{
  "arch": "resnet_bottleneck",
  "model": "image classifier",
  "dataset": "retinal OCT scans (Kermany 2017)",
  "train_examples": 98430,
  "image_size": 40,
  "crop_scale_min": 1,
  "horizontal_flip": true,
  "cutout": 0.4,
  "targets": ["finding"],
  "num_classes": 4,
  "norm": "batchnorm",
  "hidden_act": "relu",
  "drop_path": 0.1,
  "depths": [5, 5, 5],
  "kernel_size": 3,
  "stem": "single",
  "avg_pool_shortcut": false,
  "widths": [256, 512, 1024],
  "label_smoothing": 0.1,
  "loss": "cross_entropy",
  "init": "lecun_normal",
  "residual_init": "none",
  "optimizer": "muon",
  "muon_scale": "original",
  "learning_rate": 0.02,
  "momentum": 0.9,
  "nesterov": true,
  "orthogonalizer": "polar_express",
  "adamw_lr_other_params": 0.00072,
  "max_grad_norm": 3.0,
  "ema_decay": 0.99,
  "magnitude_pruning": 0.3,
  "max_steps": 7600,
  "batch_size": 128,
  "epochs": 9.9,
  "lr_schedule": "constant",
  "warmup_steps": 760,
  "weight_decay": 0.05,
  "adamw_weight_decay_other_params": 0.01
}
Rows from block 7 of a small image classifier, named by matrix and row number. Rows with one number belong to one channel. Each number is 128 + 32 x the weight over its row's rms, rounded and kept within 0 to 255. All counts start at 0.
After each channel's rows are labels from the 100 images, of 14976, where the channel reaches its highest value: "strongest on" is what is common among them. Only what is clearly more common there than usual is listed. The data: retinal OCT scans (Kermany 2017). In brackets: how many of the 100, against the usual share in percent.
# convs1: 3x3 conv (model.blocks.7.convs.1.weight, 128x128x3x3, each kernel summed), inputs 64-127
# convs2: expand pointwise conv (model.blocks.7.convs.2.weight, 512x128x1x1, transposed), outputs 86-171

convs1.115 [168 159 206 129 111 127 121 149 102 102 105 132 109 131 114 164  96 150 113  91 171 194 112 112 118  83 175 150 161 142  75  88 108 119  72 144 112 138  75 152  79 167 182  90 154  83 153 127 129  93 159 158 145 128  93 126 154 149 125  84 105 152 158 109]
convs2.115 [128 128 123 104 128 128 156 140  81 103 128 128  61  94 116 135 128 128  94  96  96  85 115 145 128 165 128  16 128 149 103 128 115 128 128 128  99 176 150 128 100 128  90 215  67 128 128 154 188 102 128 127 128 128 130 128 145 128 128 109 168 101 139 139 115 128 141 143 128 128 128 122 110 128 103 128 129 182  23 131 128 131 128 109  97 117]
strongest on: finding: diabetic macular edema (93 vs 11.7)

convs1.99 [136  94  79 104 105  70 127  89 122  70 117 132 151  84 122  64 156 108 132 152 147 127 125  87 164 204 132 126  43 162 126  98 134 127 149 115  60 128  96 166 102 128 164 103 123 151 119  97 161 116  80 132 164 149 134 113  72  67 141 119 129  79 107 132]
convs2.99 [165 149 154 124 208  79 128 175 161 119 128 114 147  81 131 128  90 128 129 137 117 127 141 140 128 128 113 135 128 186 116 128 188 128 158 113  85  68 140  97 128 112 128 103 109 128 199 128  41 141  86 161 134 128 140 128 108 128  46  77 120 211 128 113 177 128 122 128  81 128 137 128 128 128 176  15 128 128 128 155 128 128 133  67 128 137]
strongest on: finding: choroidal neovascularization (76 vs 29.4)

convs1.124 [ 97  85 139 122 175 117 159 102 117 118 142  86 131 124 135 160 152  61 153 150 131 174  99 158 136 165 158 161 129 136  99 140 134  85 126  70 119 133 124 156 148 101   0 106  89 151  56  61 134 155 121  95  72  91 146 108 103 115 186 126 184 130 152 171]
convs2.124 [160 128 178 128 135 128 125 183  49 128  95 128 180  55 104 117 103 115 105 119 177 128  65 125 160 128 106 166 172 131  85 128 128 126 128 146 103 131 128 128 156 128  95  62 128 128  97 128  50 128  82  76 122 128  84  85 115 128 153 161 215 147  90 148 137 122 128  97 120  65 115 123  62 132 183 156 128 177 118 177 140 130 125  48 125 106]
strongest on: finding: drusen (82 vs 7.4)

convs1.87 [136 133 103 146 104  87 112 124 123  73 105  96 124 142 150 115 155 135 166 101 169  75 177 206  80  94 168 109 114 163  68 204 114 151 117  82 114 147 190 168 136 133 126 108 117 139 119 123  84 174  99 122 131 163 110 115  74 117 121 177 120 130 160 151]
convs2.87 [128 166 111 186 105 128  95 153 128 145  91 154  26 139 106  88 100 144 128 128 180 127 128 128 146 128 117 128 155 157 128 128 128 128  94 154 128 109  90 128 157 139 128 140 128 125  97 128 171 169 168 205 194 128 128 128 128 203 128 137 128 150 119 145 128 128 128 120 105 121 169  53 128 105  94 128 128 128  99 158 128  97 130  55 128 141]
strongest on: finding: drusen (73 vs 7.4)

convs1.24 [122  89  92 118 111 111 124  71 124  62 179 131 108 135 136  73 113  99 147 109 156 145  88 136 117 162 110 118 124 102  91 117 129 171 154 110  97  74  76 159 104  98 103 155 145 107 120  70 149 138  91 127 135 113 170 120  73 115 100  71 137 158 121 169]
convs2.24 [146 128 114 128 128  94 145 158  49 128 128 128 155 149 111 128 114 115 135  94 128 128 143 121 179  67 182 164 212  80 128  86 128 176 128 128 124 212  98 134 128  86 121  57 165 122 128 128 111  63  72 128 146 138  69 186 128 166  87 128 128 133 128 110 128 160 209  97 160 121 128 234 131 146 124 174 141  97 146 128 167 128 128 107 124 128]
strongest on: finding: diabetic macular edema (79 vs 11.7)

convs1.123 [196 139 129 133 118 163  72 160  67 186 152 153 137 183 121 156  50 114 128 101 120 100  81  67 163 105 109 128 117  62  83 121 139 107 137 130  96 120 119 109  93 122 176  90  95 105 126 171 128 134 142 133 120 125 103  98 145 130 136 122 135 170  86 114]
convs2.123 [ 95 195 132 139 128 186 128 116 128 124 169 104 128  93 128 128 172 137 128 109 136 112 128 118 150 138 123 212 128 128 133 128 129 128 120  82  95  50 125 126 210 128  60  43 206 144 128  47  86 131 175 136 133  86 128 123 132 141 128 174  77 128 138 128 128 162 128 101  44 128 106  87  88 100 128 113  74 152 106 143 106 187  87 128 128 143]
strongest on: finding: normal (92 vs 51.6)

convs1.0 [199 163 125 122 134 148 138 134 174 186 164 149 136 163 125  91 116 139 211  86 135 172 118 148 119 117 151 205 119 165 159  48 158 150 121 182 157 107  92 164 144 100 136 169 188 135 150 138 143 182 117 115 139 140 157 160 116 129 183 133 145 168 122 158]
convs2.0 [144  75 128 128  52 161  92 146 128 131 125 128 128 161 128 128 152 128 142 169 128 127 128 128  77 128  94 128 128  90 153 128 166 145 109  82 145 128 116 128 160 128  66 114  95  93  94 119 128 112 168 173 128 186 128 128 120 128 133 128 139 128 152 186 128 128  80 128 218 192 128  73  94 128  71 109 128 134 128  71 128 128  98 165 142  78]
strongest on: finding: drusen (44 vs 7.4); finding: diabetic macular edema (39 vs 11.7)

convs1.66 [153 112 161 147 103 133 138 150 100 138  67  87 136 155 116 176 110  93  88  90 141 171 140 148 132 162 145 116 124  88 103 119 101 140 112 142 147 113 163 126 162 182 205 119 115 120  82 146 128 118  87 130 109 104 112 212 152 100 133  92 156 151 140  70]
convs2.66 [135 128 111 128 128 116 120 132 196 128 128  95 128  94 183  91 128 128 128  95 192 128 130 145 128 128 129 128 111 128 177 128 142 127 186 145 128 154 150 126  77 139 119 150 128 177 123  85 105 221 217 107 182 128 128 183 243 122 189 128 142 142 145 130 151 216  90 157 128 128 166 144 128 166 128 162 128 108 213 108 127 125 124 163 128 144]
strongest on: finding: choroidal neovascularization (90 vs 29.4)

convs1.9 [103 156  88 110 129 143  94 152 131 110 102 155 181 189  84  87 176 148  96 155 143 143 176 135 124  95 133 172 155 193 144 140 167 116 188 116 108 140  99 121  83  97 159 101 159 136 123 124 111 106 129  98 141 151 104 129  73  98 163 193 167  82 110  71]
convs2.9 [128  76 107 156  82 108 128 153 149 128 125 169 128  93 155 166 128 157 134 153 128 128  67 128 165 120 130 128 148 105 135 222 128 128  92 116 128 237 128 111  66  74 255 107 166 128  81 126 116 130 115 128 128 156 141 101 110 157 189  93 128 128 113 128 128 101 112 135  98  93 112 128  69 105 128 119 128 173 128 128 128 110  96 128 173 119]
strongest on: finding: choroidal neovascularization (93 vs 29.4)

convs1.114 [143 120 194  93 143 184 126  77 112 116 141 163 129 175 148 102 133 121 127 105 117 156 185  87 120 119 146 176  83  83 120 157  93 142 103 115  52 135 166 143 137 114 181 120 158  73  81  98  94 108 152  98  67 153 132 152 112 127 195 119 125 103 125 110]
convs2.114 [165  81  53 152 235  84 192  91 139 163 140 196 128 128 122  99  87 138 143 161 137 117 168 104 128 139 133 197 128 128 114 148 128  79 128 137 128 128  98 157 128 128 156 113 133 156  48 128 128 196 128  64  75 159 119 138 103 158  92 178  85 117  96 103 128 128 129 128 128 128 128 100 128 185 128 107 128 216 127 128 179  98 190 138  69 146]
strongest on: finding: normal (87 vs 51.6)

convs1.116 [127 160  62 110 146  42 162  97 103 156 126 153 108 118 104 136 127  74 119 169 102 208 135 205 114 127 165  65 137 139 113 121  86  95 153 117 139 124  92 122  94 125  56 165 119 129 105 109 105 152  34 130 129 143 139 111 117 140  77 104 130 135 129 137]
convs2.116 [ 91  63 128 128 132 128 114  95 128 173 118 136 128 128 133 151 163 153 108 132 128 173 137  95 122 140  80 138 128 155  62 107 110 128 182 128 133 128 128 128  93 128 128  68 128 136 128 128  96 153  91 166 128 128 120 128  67 128 128 128 128 164 145 141 127 127 128 128 128 174 135 136  68 106 128 128 110  81  95 128 128  74 101  50  68 128]
strongest on: finding: drusen (77 vs 7.4)

convs1.112 [196 141 151 106  84 150 135 106 110 134 114 144 105 147 131 123 142 112 149  73 132 125 178 121 110  70 137  79  75  85 103 152  70 118 139 130 150 150 144 129 137 131 160 138 185  98 148 127  96 133 135 200 117 107 136 141 180  90 139 135  83 101 107 128]
convs2.112 [ 57 128 149 149  89 128  85 136 153 128  87 153 128 128 121 128 128 156 106 222 171 128 131 100 178 117 128 128  80 128 142 155 178 129 121 128 137 128 100 128 179 107 131 160 128 114 128 157 185  91 147  94 128 128  72 123 128 126 128 205 183 154  93 178 128 128 128 130 103 166 128 132 128 128 125 128  87 128 140 133 120 128 115 161 128 123]
strongest on: finding: drusen (92 vs 7.4)

convs1.56 [185 161 122  80 173 154 134 109 204 173 133 188 173  73 139  97 107 130 125 134 119 134 144  70 148 102 181 181 152  87 162 156 135 104  94 182 104  85 131 146 109 171 143 130 128 178 157 130 113  92  57 129 146 120 124 104 108 114 188  55 115 118 116 136]
convs2.56 [144 103 126 120 139 128 128 128 128  29 128 147  90  56 128 213 128 157  83 128  96 128  69 111 113 162  95 194 104  92  74  89 151 113  98 148 117 155  77 128 143 103 128 159 147 109 128 128 128  78 174  91 128  96 128 180 140  31  71 132 144 112 139 134 128 103 170 167 122 128 152 128 102 130  60 191  66 121 169 115 128 128 169 128 128 120]
strongest on: finding: drusen (34 vs 7.4)

convs1.105 [135 116 208 153 129 156 116  58  71 118 128 132 124 146 128 133  76 174 148 142 168 143 142 152  95  69 156 124 144 112  62 124 127 145 153  56 110 133 123 163 132  95 185 131 149 156 127  71 116 125 121 116 145 164 115 164  91 119 129 109 133 121  90 110]
convs2.105 [107 130 113 123 115 139 128 131 118 112 128 198 128 140 152 121 144 154 166 195 128 138 117 128 128 128  90 128 148 187 144 178 109 131 142  87 124 128 143 128 132 133 147 128 111 128 128  98 119 138  33 175 156 113 182 120 138 128  34 219 145 128 128 128 118 180 128 124  84 145 148 127  51 128 103 206 128 103 128 128 105  73 197 165 183 112]
strongest on: finding: normal (91 vs 51.6)

convs1.2 [125 145 145 145 137 137  77  61 142 199 125 168 138 116 139 183 102  31  99  86 120  65  57 153 122 193  92 127 107 118 101 110 124  93 130  98  91 134 126 111 149  52 141 185 150  88 115 110 158  99 129 144  56 118 153 177 139  94 125  94 125 127 157 115]
convs2.2 [136  44 155 152 154 128 128 133 164 110 128 128 187 153 128 128 108 104 127 155  98 128 128 128  87 174 128 128 131 128 128 128 128 196 112 128 186 164 143 128 128 142 128 175  70 138 138 121  88 148 128 128 128 121 128 140 112 133 128 107 126 128 183 128 128 133  68 194 112 124 103 107 128 126 132  87 121 162 165 128  95  55 154  89 171 111]
strongest on: finding: drusen (44 vs 7.4)

convs1.80 [138 149 141  74 147 113 176  98  92 162 126 123 129  98 134 118 148 162 170 131 174 148 136  78  63 154 176 129  98 109 108  73 135  94  73 119 120  76 125 150 111  82 180 120  81 141  92 119 144 111  65 143 133 128 110 124 113 160 191  92 102 138 171 113]
convs2.80 [128 128  19 128 109  62 131 102  97  88 117 255   9  90  82 160  90 128 128 196  84 128 166 118 128 128  99 195 137 102 108 128 128 115 128 128  81 148 128 150 152 124 128 152 219 107 128 157 106 160  89 176 148 128 105 163 125 159  87 245 128 132  95 150  84 128 123 161 121 103 195 137  94 128  57  63 128 139 128 106 103 128  90 142  96 104]
strongest on: finding: normal (97 vs 51.6)

convs1.67 [104 119 140 114 100 131 133 117 170 113 121 133  80  79 147 161 136  84 137 139 111  82  96 116 158 116 123  11 146 116 146 143  71  83 127 143 154 148 182 111  96 118  88 210 149 166 109 191 123 118 137 124 128 111  66  81 212 148 107 113  64 152 112 152]
convs2.67 [124  75 110 128 109 128 128 128 128 138 123 128 128 201  85 118  96 128 153 178 128 132 128 199 107 162 128 128  74 128 128 106 128 114 128 147 128 128 152 119 128  95  78 128 128 165 168  92 140 128 128  37 128 172 128  96 134  96 128 149 179 128 141 128  99  67  99 128 128 154 144  84 130 102 112  83 110 174 128 107 165 171 128 128 138 128]
strongest on: finding: normal (86 vs 51.6)

convs1.21 [129 175 142 120  95 100 111 121 103 147 128  81 104 130 137  83 114 118 106 117 106 125 230 128 156 110 116 171 127 125  83  97  49  75 111 150 112 117  92 129 108 148 192 218 129 159  79 157  82 148 174 117 174 109  96 138 160 133 132 137 127 126 129  96]
convs2.21 [ 68 128 142 128 117  67 143 144 128 127 128 111 151 128 117  36 170  97 121 101 128 128 137 208 125 128  81 114 128  83 128 163  83  54 123 143  72  90 203 128 128 127 128 128 100 164 128 128 128 127  99 123 118 139  93  97 131 153 172 151 166 168 128 141 128  94  54 151  89 124 128  93 107   1 128 152 128 128 106 128  92 128 128  75 128 128]
strongest on: finding: normal (86 vs 51.6)

convs1.49 [139 101 117 112 120 112 158  89 102  64 113 130 121 142 118 121 130 133 122 136 114 140 140 162 110 100 122 141 168 129  99 123 182 140  91 103 192 102  91 139 139 132 106 109  85  94 111  97 133 110 110  76  61 134  86 129 100  97 175  63 112  98 106 143]
convs2.49 [128 222 158 255 118 130 132 119 121  52 111 164 128 136 147 128 163 137 125  94 202 122  62  97 128 128 128 141 128 180 174 170 150 184 128 105 122 128  92 125 134 128 122 128 135 147 144 141 186 130  74 128 131 128  72 128 128 128 128 128  80 238 202 172 170 132 128  77 167  88  77 128 148  87  96 191 113 121 152 142 128   0 136 126 129 167]
strongest on: finding: drusen (60 vs 7.4)

convs1.61 [159 113 156  97 164 124 103 109 117 174 130 138 181  99  77 113 122 124 163  87 132 153  83 133  99  96  76 141 146 112 114 131 120 115 135 146 131  86 151 176 190 124  80 126 131 153 135 160 165 121 107 175 167 155 157 226 189 134 155 131 154 110 115 127]
convs2.61 [128 148 175 110 145  76 169 118 115  99 194 128 108 133 128  66  99 118 110 158 129 128 128 128  84 119 128 128 128 118 128 128 128 128 128 128 128 128 117 112 128 185 128 128 180  53 194 124 152 128 128 129 132 192 113 141 158 111 128  96 187 108  75 202 128  82 179 171 118  83 109 128 128 167 128 178 128 109 128 113  96 204 119 103 112 148]
strongest on: finding: choroidal neovascularization (81 vs 29.4)

convs1.43 [162 215 119 156 141 114 106 195  96 224 111 155 119 103 130 110 121 149 146 202 151 176 119  92 146 192  89 167 132 144  94  98  57  85 124 136 108  78 128 152 113 106 103 125 121 124 113 150 123  95 140 110 158 142  57 101 181 108 155  86 133 127 111  91]
convs2.43 [128  41 134 128 128  98  80 114  96 128 128 155 128 149 119 128 130 167 128 128 163 128 109 108 128 128  69 120 128 197 181 128 203  92 164  82 128 128 128 118 179 128 128 127 127 128  95 119 105  92  94 105  88 127  95 238 106  98 139 180 200 128 234 117  69 128  92 200 128 131 138 124  82 133 149 128 128 128 157  89 128 119  83 176 217 138]
strongest on: finding: diabetic macular edema (83 vs 11.7)

convs1.8 [152 202 159 101 133 162 169 109  51 151 181 130 132 168 130  90 106 131 210 138 121 177 173 128 107 169 103 132 121  89 103 103 173 153 135 115 140 139 127 139 102  56 189  95 147 103 122 171 150 101 167 161 151 104 150 167 134  88 114  83 114 130 124 148]
convs2.8 [128  41 128 148 105 144 128 112 148 181 142 180  92 117 128 143 167 163 127 221 105 121 190 144 149 128 120 175  94 128 138  53 139  95 128 128 135  80 205 162 111 156 157 111 175 152 137 107  54 125 131 129 101 152 128 128 128 104 149 182 180 128 186 160 129 101 128 119 214 107 128 128 150 147 128 172 101 128 106 131 128  60 125 193 115 100]
strongest on: finding: normal (95 vs 51.6)

convs1.118 [165 132 167 120  91 168 123  83 100  77 123 152  88 123 128 166 136 148 136 154 101  94 124 124 126 166 148 127  91  46  86 171 124 128 171  92  98  86 148 139 148  65 181 113 166  73 116  52  99 115 146  66  93 105 179 148 119 115 130  70 123  94 175 146]
convs2.118 [128 128 144 127 162 170 159 131  61 110  86 156 113 135  83  61  92  97 128 110  40 128 128 111 155  55 148 128 157 145  68 124 128 128 140  97 150  89 144 126 130 129 127 128 104 128 103 164 121 128 128  83 122 116 128 110 153  85 163 211 128 152 128 173  36 128 111 128 147 103 128 104 128 159  78 114 153 199  75 120 127 131  93 100 136 128]
strongest on: finding: choroidal neovascularization (65 vs 29.4)

convs1.10 [184 170 104 150 134 139 130 112 143 192 167 171 134 155 109 132 108 121 175 158  95 162 128 142 130 143 151 150 162 143 163 132 221 135 157  97  97 109 106 196 110 148 176 131 125 113 120 139 154 128  30 128 160 115  71 121 115  87 170 126 129 128 105 107]
convs2.10 [135 145 128  57 112 209 128 128 151 128 128 153 128 128 136 132 127 124 100 123 128 152 134 161 103 128 124 179  98 128  45 128  94 128 122 113 128 143 107  95 145 128 170 128 138  59 141  78 114 117 128 144 118 138 143 128 128  91 128 167 128 128 159 128 128  85 111 112 135  59  86 199 126 128 128  99 129 122  41 128 128 140 128 171 164 140]
strongest on: finding: drusen (87 vs 7.4)

convs1.127 [147 159 173 163  78 173  90 104  98 122 134 126 157 113  93 108  78  93 141 120 100 193 126 136  73 152 133 127 119 132 115 108 115 108 174  46 142 135 101 153 147 106  92 107 101 130 135  84 118 128 103  92 100  58 123 181 117 152 160 156 115 114 143 119]
convs2.127 [117 128 139 118  92 128 149  90 137 114 123 128 138  89 169  69 169 167  59  72 128 120  88 128 115 130 158 149 129 139  75 126 128 128  99 118 114 134 100 128 107 128 128 141  53 151 139 125 115 134 129 154 208 120  68 153 122 185 119 128 145 128 193  91 117 189 123 128 128 172 152 137  31 187 128 171 137 128 128 103 125 172 126 128 128 121]
strongest on: finding: choroidal neovascularization (92 vs 29.4)

convs1.100 [156 146 134  97  59  82 127 139 128 126 126 104 107  63 114 196 128 120 154 121  97 122 110 138 150 153 123 133 118 119 110  58 108 121  80 122 120 122 132 124 165 125 167 190 128 116  55 154 149 156  70 164  87 117 149 185 125 104 151  67 164  97 131  98]
convs2.100 [144 157 128 146 110 128  99 121 128 167 128 197  68 208 126 128 128 128  51 118 122  77 102 151 109 128 170 128 120 128 104 137 175 137  91  64 156 128 159 170 172 165 128 190 152  81 116 102 128 128 162 115 183  99 127  52 128 150 138 128 128  88 128 128 147 119 128  78  83 169 128 128 148 128 128 149 128 128 189 128 132 156 128 140 107 165]
strongest on: finding: choroidal neovascularization (91 vs 29.4)

convs1.97 [156 140 120 111  72 144 163  92  88 164 160 103 154 104 138 101  99  81 129 114  83 182 110 105 173 194 155 143 104 118 147 109 129 102 124 168 132  81  82 161 133 229 123 122 110 171  73 120 121 122 110 148 178 141 110 168 172 128 105 158 163 174 121 127]
convs2.97 [122 128 166 128 142 128 128 100 112 213 195 169 124 128 102  86 128 149  93 146  90 224 132 142 201 129 128 116  41 128 128 128 135 204 128 128 128 128 128  94 182 128 212 143 128 106 141 121 125 177  82 128 149 128 204 164  74 199 152 116 204 200 138 128  91  84 156  88 128 157 128 102 128 128 191 128 128 128 195 116 128 125 128 159 129 123]
strongest on: finding: choroidal neovascularization (91 vs 29.4)

convs1.35 [ 95 111 126 171 135  96 121  89 166 146 136 135 145 143 111  97 150 122 122 102 140 134  46 101 148 107  67  88 146  67 139 110 163  84 120 173 123  57 131 146 140  68  64 176 141 172 145 134 155 115 162 108 112 101 141 146 152 162 138 134 167 176 196 112]
convs2.35 [ 92 128 136 146 128  46 128 202 126 128 106  57  82 184 128 160 100 128 128 111 128 116  96  81 201 153  43  99 128  99  47 128  61 128 193 128 142 128 147 136 160 125 148 128 128 120 124 109 128  95 123  77 106  54 128  92 104 128  93 128 128 117  87 149 128 157 128 120 128 153 128 109 146 134 120  86 128 102 174 128  20 170 128 128  73 128]
strongest on: finding: normal (81 vs 51.6)

convs1.74 [141 138 127 136 135 167 122 105 119 114 117 116 109 129 122 188 165  82 137 126 109  89  69 112 143 189  86 111 105  83 104 136 122  72 164 166 124 122 150 105 109  78   0 169 120 170 109 100 175 198 133 133 122 132 139  89 152 130 117 124 150 157 120 162]
convs2.74 [128 134 128 128 143 128 144 162  91  21 130 117 116  98 131  75 143 118 128 163 146 169 128 101 128 129 128 142 169 144  95 128  98 128  86 187  77  96 102 137 128 117 128  92  80 126  29 127 142  91 105 128 128 128 147  83 123 150 110 199  96  70  73 128 128 113 117 128 100 128 119 139 145 157 158 128 128 132 173 168  80 108  75  83 130 103]
strongest on: finding: normal (89 vs 51.6)

convs1.11 [178 149 115 137 133  89 166 113 138 123 143 143 137 137 176 153  92 135 130 161 139 162 125 142  48 103 171 131 154 135 147 103 199 159 127 135 171 133 106 127 147 164  96 139 124 171 140 149 164 188 196 160 176 133 101 118 146 131 149 154 118 158 154 215]
convs2.11 [ 66  96 128 110 102 124 188  82 184 128 143 126 128 128 128 168 128 111  95 128 110 133 128  58 128 128 113 128 128  48  87 128 129 127  78 160 104 134 135  99  87 106 162 101 128 128 112 191 111 111 128 128 112 157 128  98 128 128 184  49  87 135  88 120  61  77 128  85 115 119 130  89 128 146 128 138 114 128 128 128 128 125 203 112  92 130]
strongest on: finding: drusen (87 vs 7.4)

convs1.120 [156 141 173 110 129 153 113  91 111 143 102 142 133 153 109 127 102  50 107  95 108 100  76 127  67 125 120 141 183 170 121 108  78  62 124 155 134 103 116 148 192 165 133 210 151 137 120 117 116 122 204 126 100 130 109 124 164  79 151 186  98 123 142 101]
convs2.120 [ 85 128 140 128 163  79 128 102 147 167 195 124 149 128 166 128 104  95 118  78 179 117 121 128 152 128 164  98 128 128 151 177 128  95 128 143 128 128  97 183 128 203 128 178 121 255 128 104 103 128 122 128 128 152 128  85  71 128 128 100  88 111  92 178 128 128  84 128 168 128 113  91 128 128 145 128 146 113  75 150 173 128 160 128 138 128]
strongest on: finding: choroidal neovascularization (64 vs 29.4)

convs1.117 [173 200 188 115 132 147 123 148 105 127 148 158 109 137 108 135 144 126 160 162 121  84 114  58 124  99 131 129  53 137  72 164  78  69 141 161 138 127 171 152 118 121 150 161 141 124  64 124 111 144 157 144 112  96 139 139 145 130 159 118 146  98 119 134]
convs2.117 [ 74 180 128 200 140 130 141 128 121  88  64 128  50 101 135  91  95 114 109 114  72  70 128  87 128 145 128 128 125 125 134 240 162 128 255  73 133 136 127 142 119 128 128 134 128 128  41 128 178 117 166 122 128  49 128 148  91 148 128 178 128 126 160 234  76 107 142 128 128 187 114 128 128 128 128 128 128 149 123 128 132 192 118 128 128  75]
strongest on: finding: normal (98 vs 51.6)

convs1.89 [192 155 154 106  60 119 118 162 159 141 135 134 111 124 116 127 142 141 116 124  91  81 117 167 169 113 158 142 119 113  93 110 105  78  74 178 169 125 170 160  79 112   0 215 137 126 105 127 136 129 141 174 153  93 146  77 149 126 161  83  83 159  82 116]
convs2.89 [129 128 191 188 128 128 152 129 179 128  89  80 128 109  83 128 128 120 128 145  90 128  85 143 243 137 172 128 128 128 169 173 133 108 138 128  72  97 114 157 178 128 104  48 134  25 103 128  45 120 131 178  90 142 128 128  87 107 120 157 176 129 132 154  81 128 131  96 178 197 113 144 128 168 159  96 142 142 128 106 135  87 134 150 154  99]
strongest on: finding: drusen (79 vs 7.4)

convs1.119 [172 166 164  83 207 159 128 120 146 124 134 152 133 222 109 126 149 178 183 173 108 106 109 188 147 128 181 152 139 121 143 170  89 125 148  88 141  40 125 110 144 124 151 168 166  95 136 137  98 125 132 156  94 155 117 144 143 129 139 121 114 123 172 122]
convs2.119 [ 90  64 115 105 105 151 113 112 128 115 163 128  59 128 110  98 162 128 116 145 120 128  91 128 129  96 111 128 128 124 128 112  48 206 138 128 188  81 146 208 135 133 144 153 157 128  98  81  90 109 125  92 128 128 128 128 105 106 133 128 113  64 160 176 128 128 102 128 128  87 127 103 115 128 165 138 128 128 128  61 127  99 189 179 162 128]
strongest on: finding: drusen (66 vs 7.4)

convs1.76 [124 129  93 132 107 105 114 126 143 126 147 149 176 131 132 106 103 138 139 149 138 193  88 183  86 121 111 132 179 188  89 134 147 132  91 125 125 149 117 181 104 169  97 150 125 190 105 124 156 108 127 122 101 180  43 104 159 114 136 186 103 116 198 142]
convs2.76 [128  64 100 195 104 162 102  91 184  69 128 136 147 128 128 160  44 120 136  69 128 137  80 134  76 128 133 128 128 128 157 128 178 191 128 120 160 128 100 130 115 128  59 165  94 144  68 120  98 153  68  65 132 216  97 128  92 150 128 136 152 128 128 164 128 128 128 112 182 128  98 146 165 128 128  57 128  70 157 132 129 128  95 128 126 128]
strongest on: finding: drusen (51 vs 7.4)

convs1.60 [165 157 156 125 120 161 104  93  90 152 170 118 130 132 110  84  80 127 158 205  68 131 131 167 132 143 122 117  99  26  91 101 106  36 118 169 133 125 100 156 105  64  94 136 158 159  48 105 138 126 101 100 125  81 126 119 150  88 149 134 107 167 146 110]
convs2.60 [128 128 128 137 114 173 148 153 128 145 128 128 154 129 115 159 176  95  98 131 113 128 143 128 128 133 161 128 128 110  93 127 128 118 128 128 128 141 168 128 160 146 145  85 132 128 172 128 149 149 170 128 105 116 144  85 130 115 128 128 155 134  70 179 128 128 148 117 173 128 157  84 128 152 128 113 168 128 128 144 162 188 128 128 157 128]
strongest on: finding: normal (81 vs 51.6)

convs1.41 [120 157  74  88  98 141 127 108 166 105 129  79  77  93 109  79 106 161 170  96 113 115  95 140  96 134 140  84 156 166 125 137 123 139 123 142 165 130 141 100 113 105  42 153  87 122 144 140 107  86 126 117 160 127 129 121  99 105  97 141 118 150 132 107]
convs2.41 [128 178 128 156  95 128 128 126 118  88 160 151 159 113 128 128 146 126 128 118 180  80 180 128 159 128 164 127 151 128 128 128 243 108 142 142  74 173 128  79  94 100 139 128 128 128  86  83 182 115  69 230 134  60  60 128 113 149 125 169  54 128 128 145  86 165  48 128 136 128 164  71 149 153 128 128 120  89 193 128 121 128 135 128 173 128]
strongest on: finding: drusen (43 vs 7.4)

convs1.81 [117 102 160 179  71 116 131 113 103 142 105 141 150 104 113 137 105 132 148 100 158 167 107  97  52 142 107 144 183 143 109  72 150  69 141 117 141 116  77 186 126 108  75 119 117 143 134 135 121  98 198 117 116 125 120 125  98 121  96 131 161 121 132  57]
convs2.81 [ 95 117 128 115  91 103  79 128 100 158 102  91 155 128 155 128 128  51 128 126 128  77 128  87 128  45  78  68 128  93 137 125 186 128 128 167 160 135  90  64  35 183  89 117  75  92 128 121 162  94 118 128 128 111  78 131 107 125 116 200 166  65  90 187 137 190 144 128 163  68 127 128 128 170  91 157 128 115 128 128  92 133 129 128 128 128]
strongest on: finding: choroidal neovascularization (85 vs 29.4)

convs1.45 [138 170 181 193 100 173 128  79 110 130 127 170 151 143 146 153  93 112 102 107 174 153 144  98 147 152  82 119 109 110 108 186 141  95 170  99  89 152 141 132 150 119 164 117 120 107  61  67 123 201 179 103 121 112 153 102  96 106 185  73 147 107 136 115]
convs2.45 [120 142 174 135 186  28 192   7 111 128  70 119 141 107 112 128 135 151 128 179  58 120 164 128  80 100 121  77 161 112 151 124 122  78 128 118  48 139 135 125 106 128 128 148 107 100 113 148 128 104 122 128  47 128  78  71 205 129 128 223  67  93  60 117 137 152 184  34 128  72 128  85 128  92  73 126 128 100 108 128 166 102 100 135  90 123]
strongest on: finding: normal (86 vs 51.6)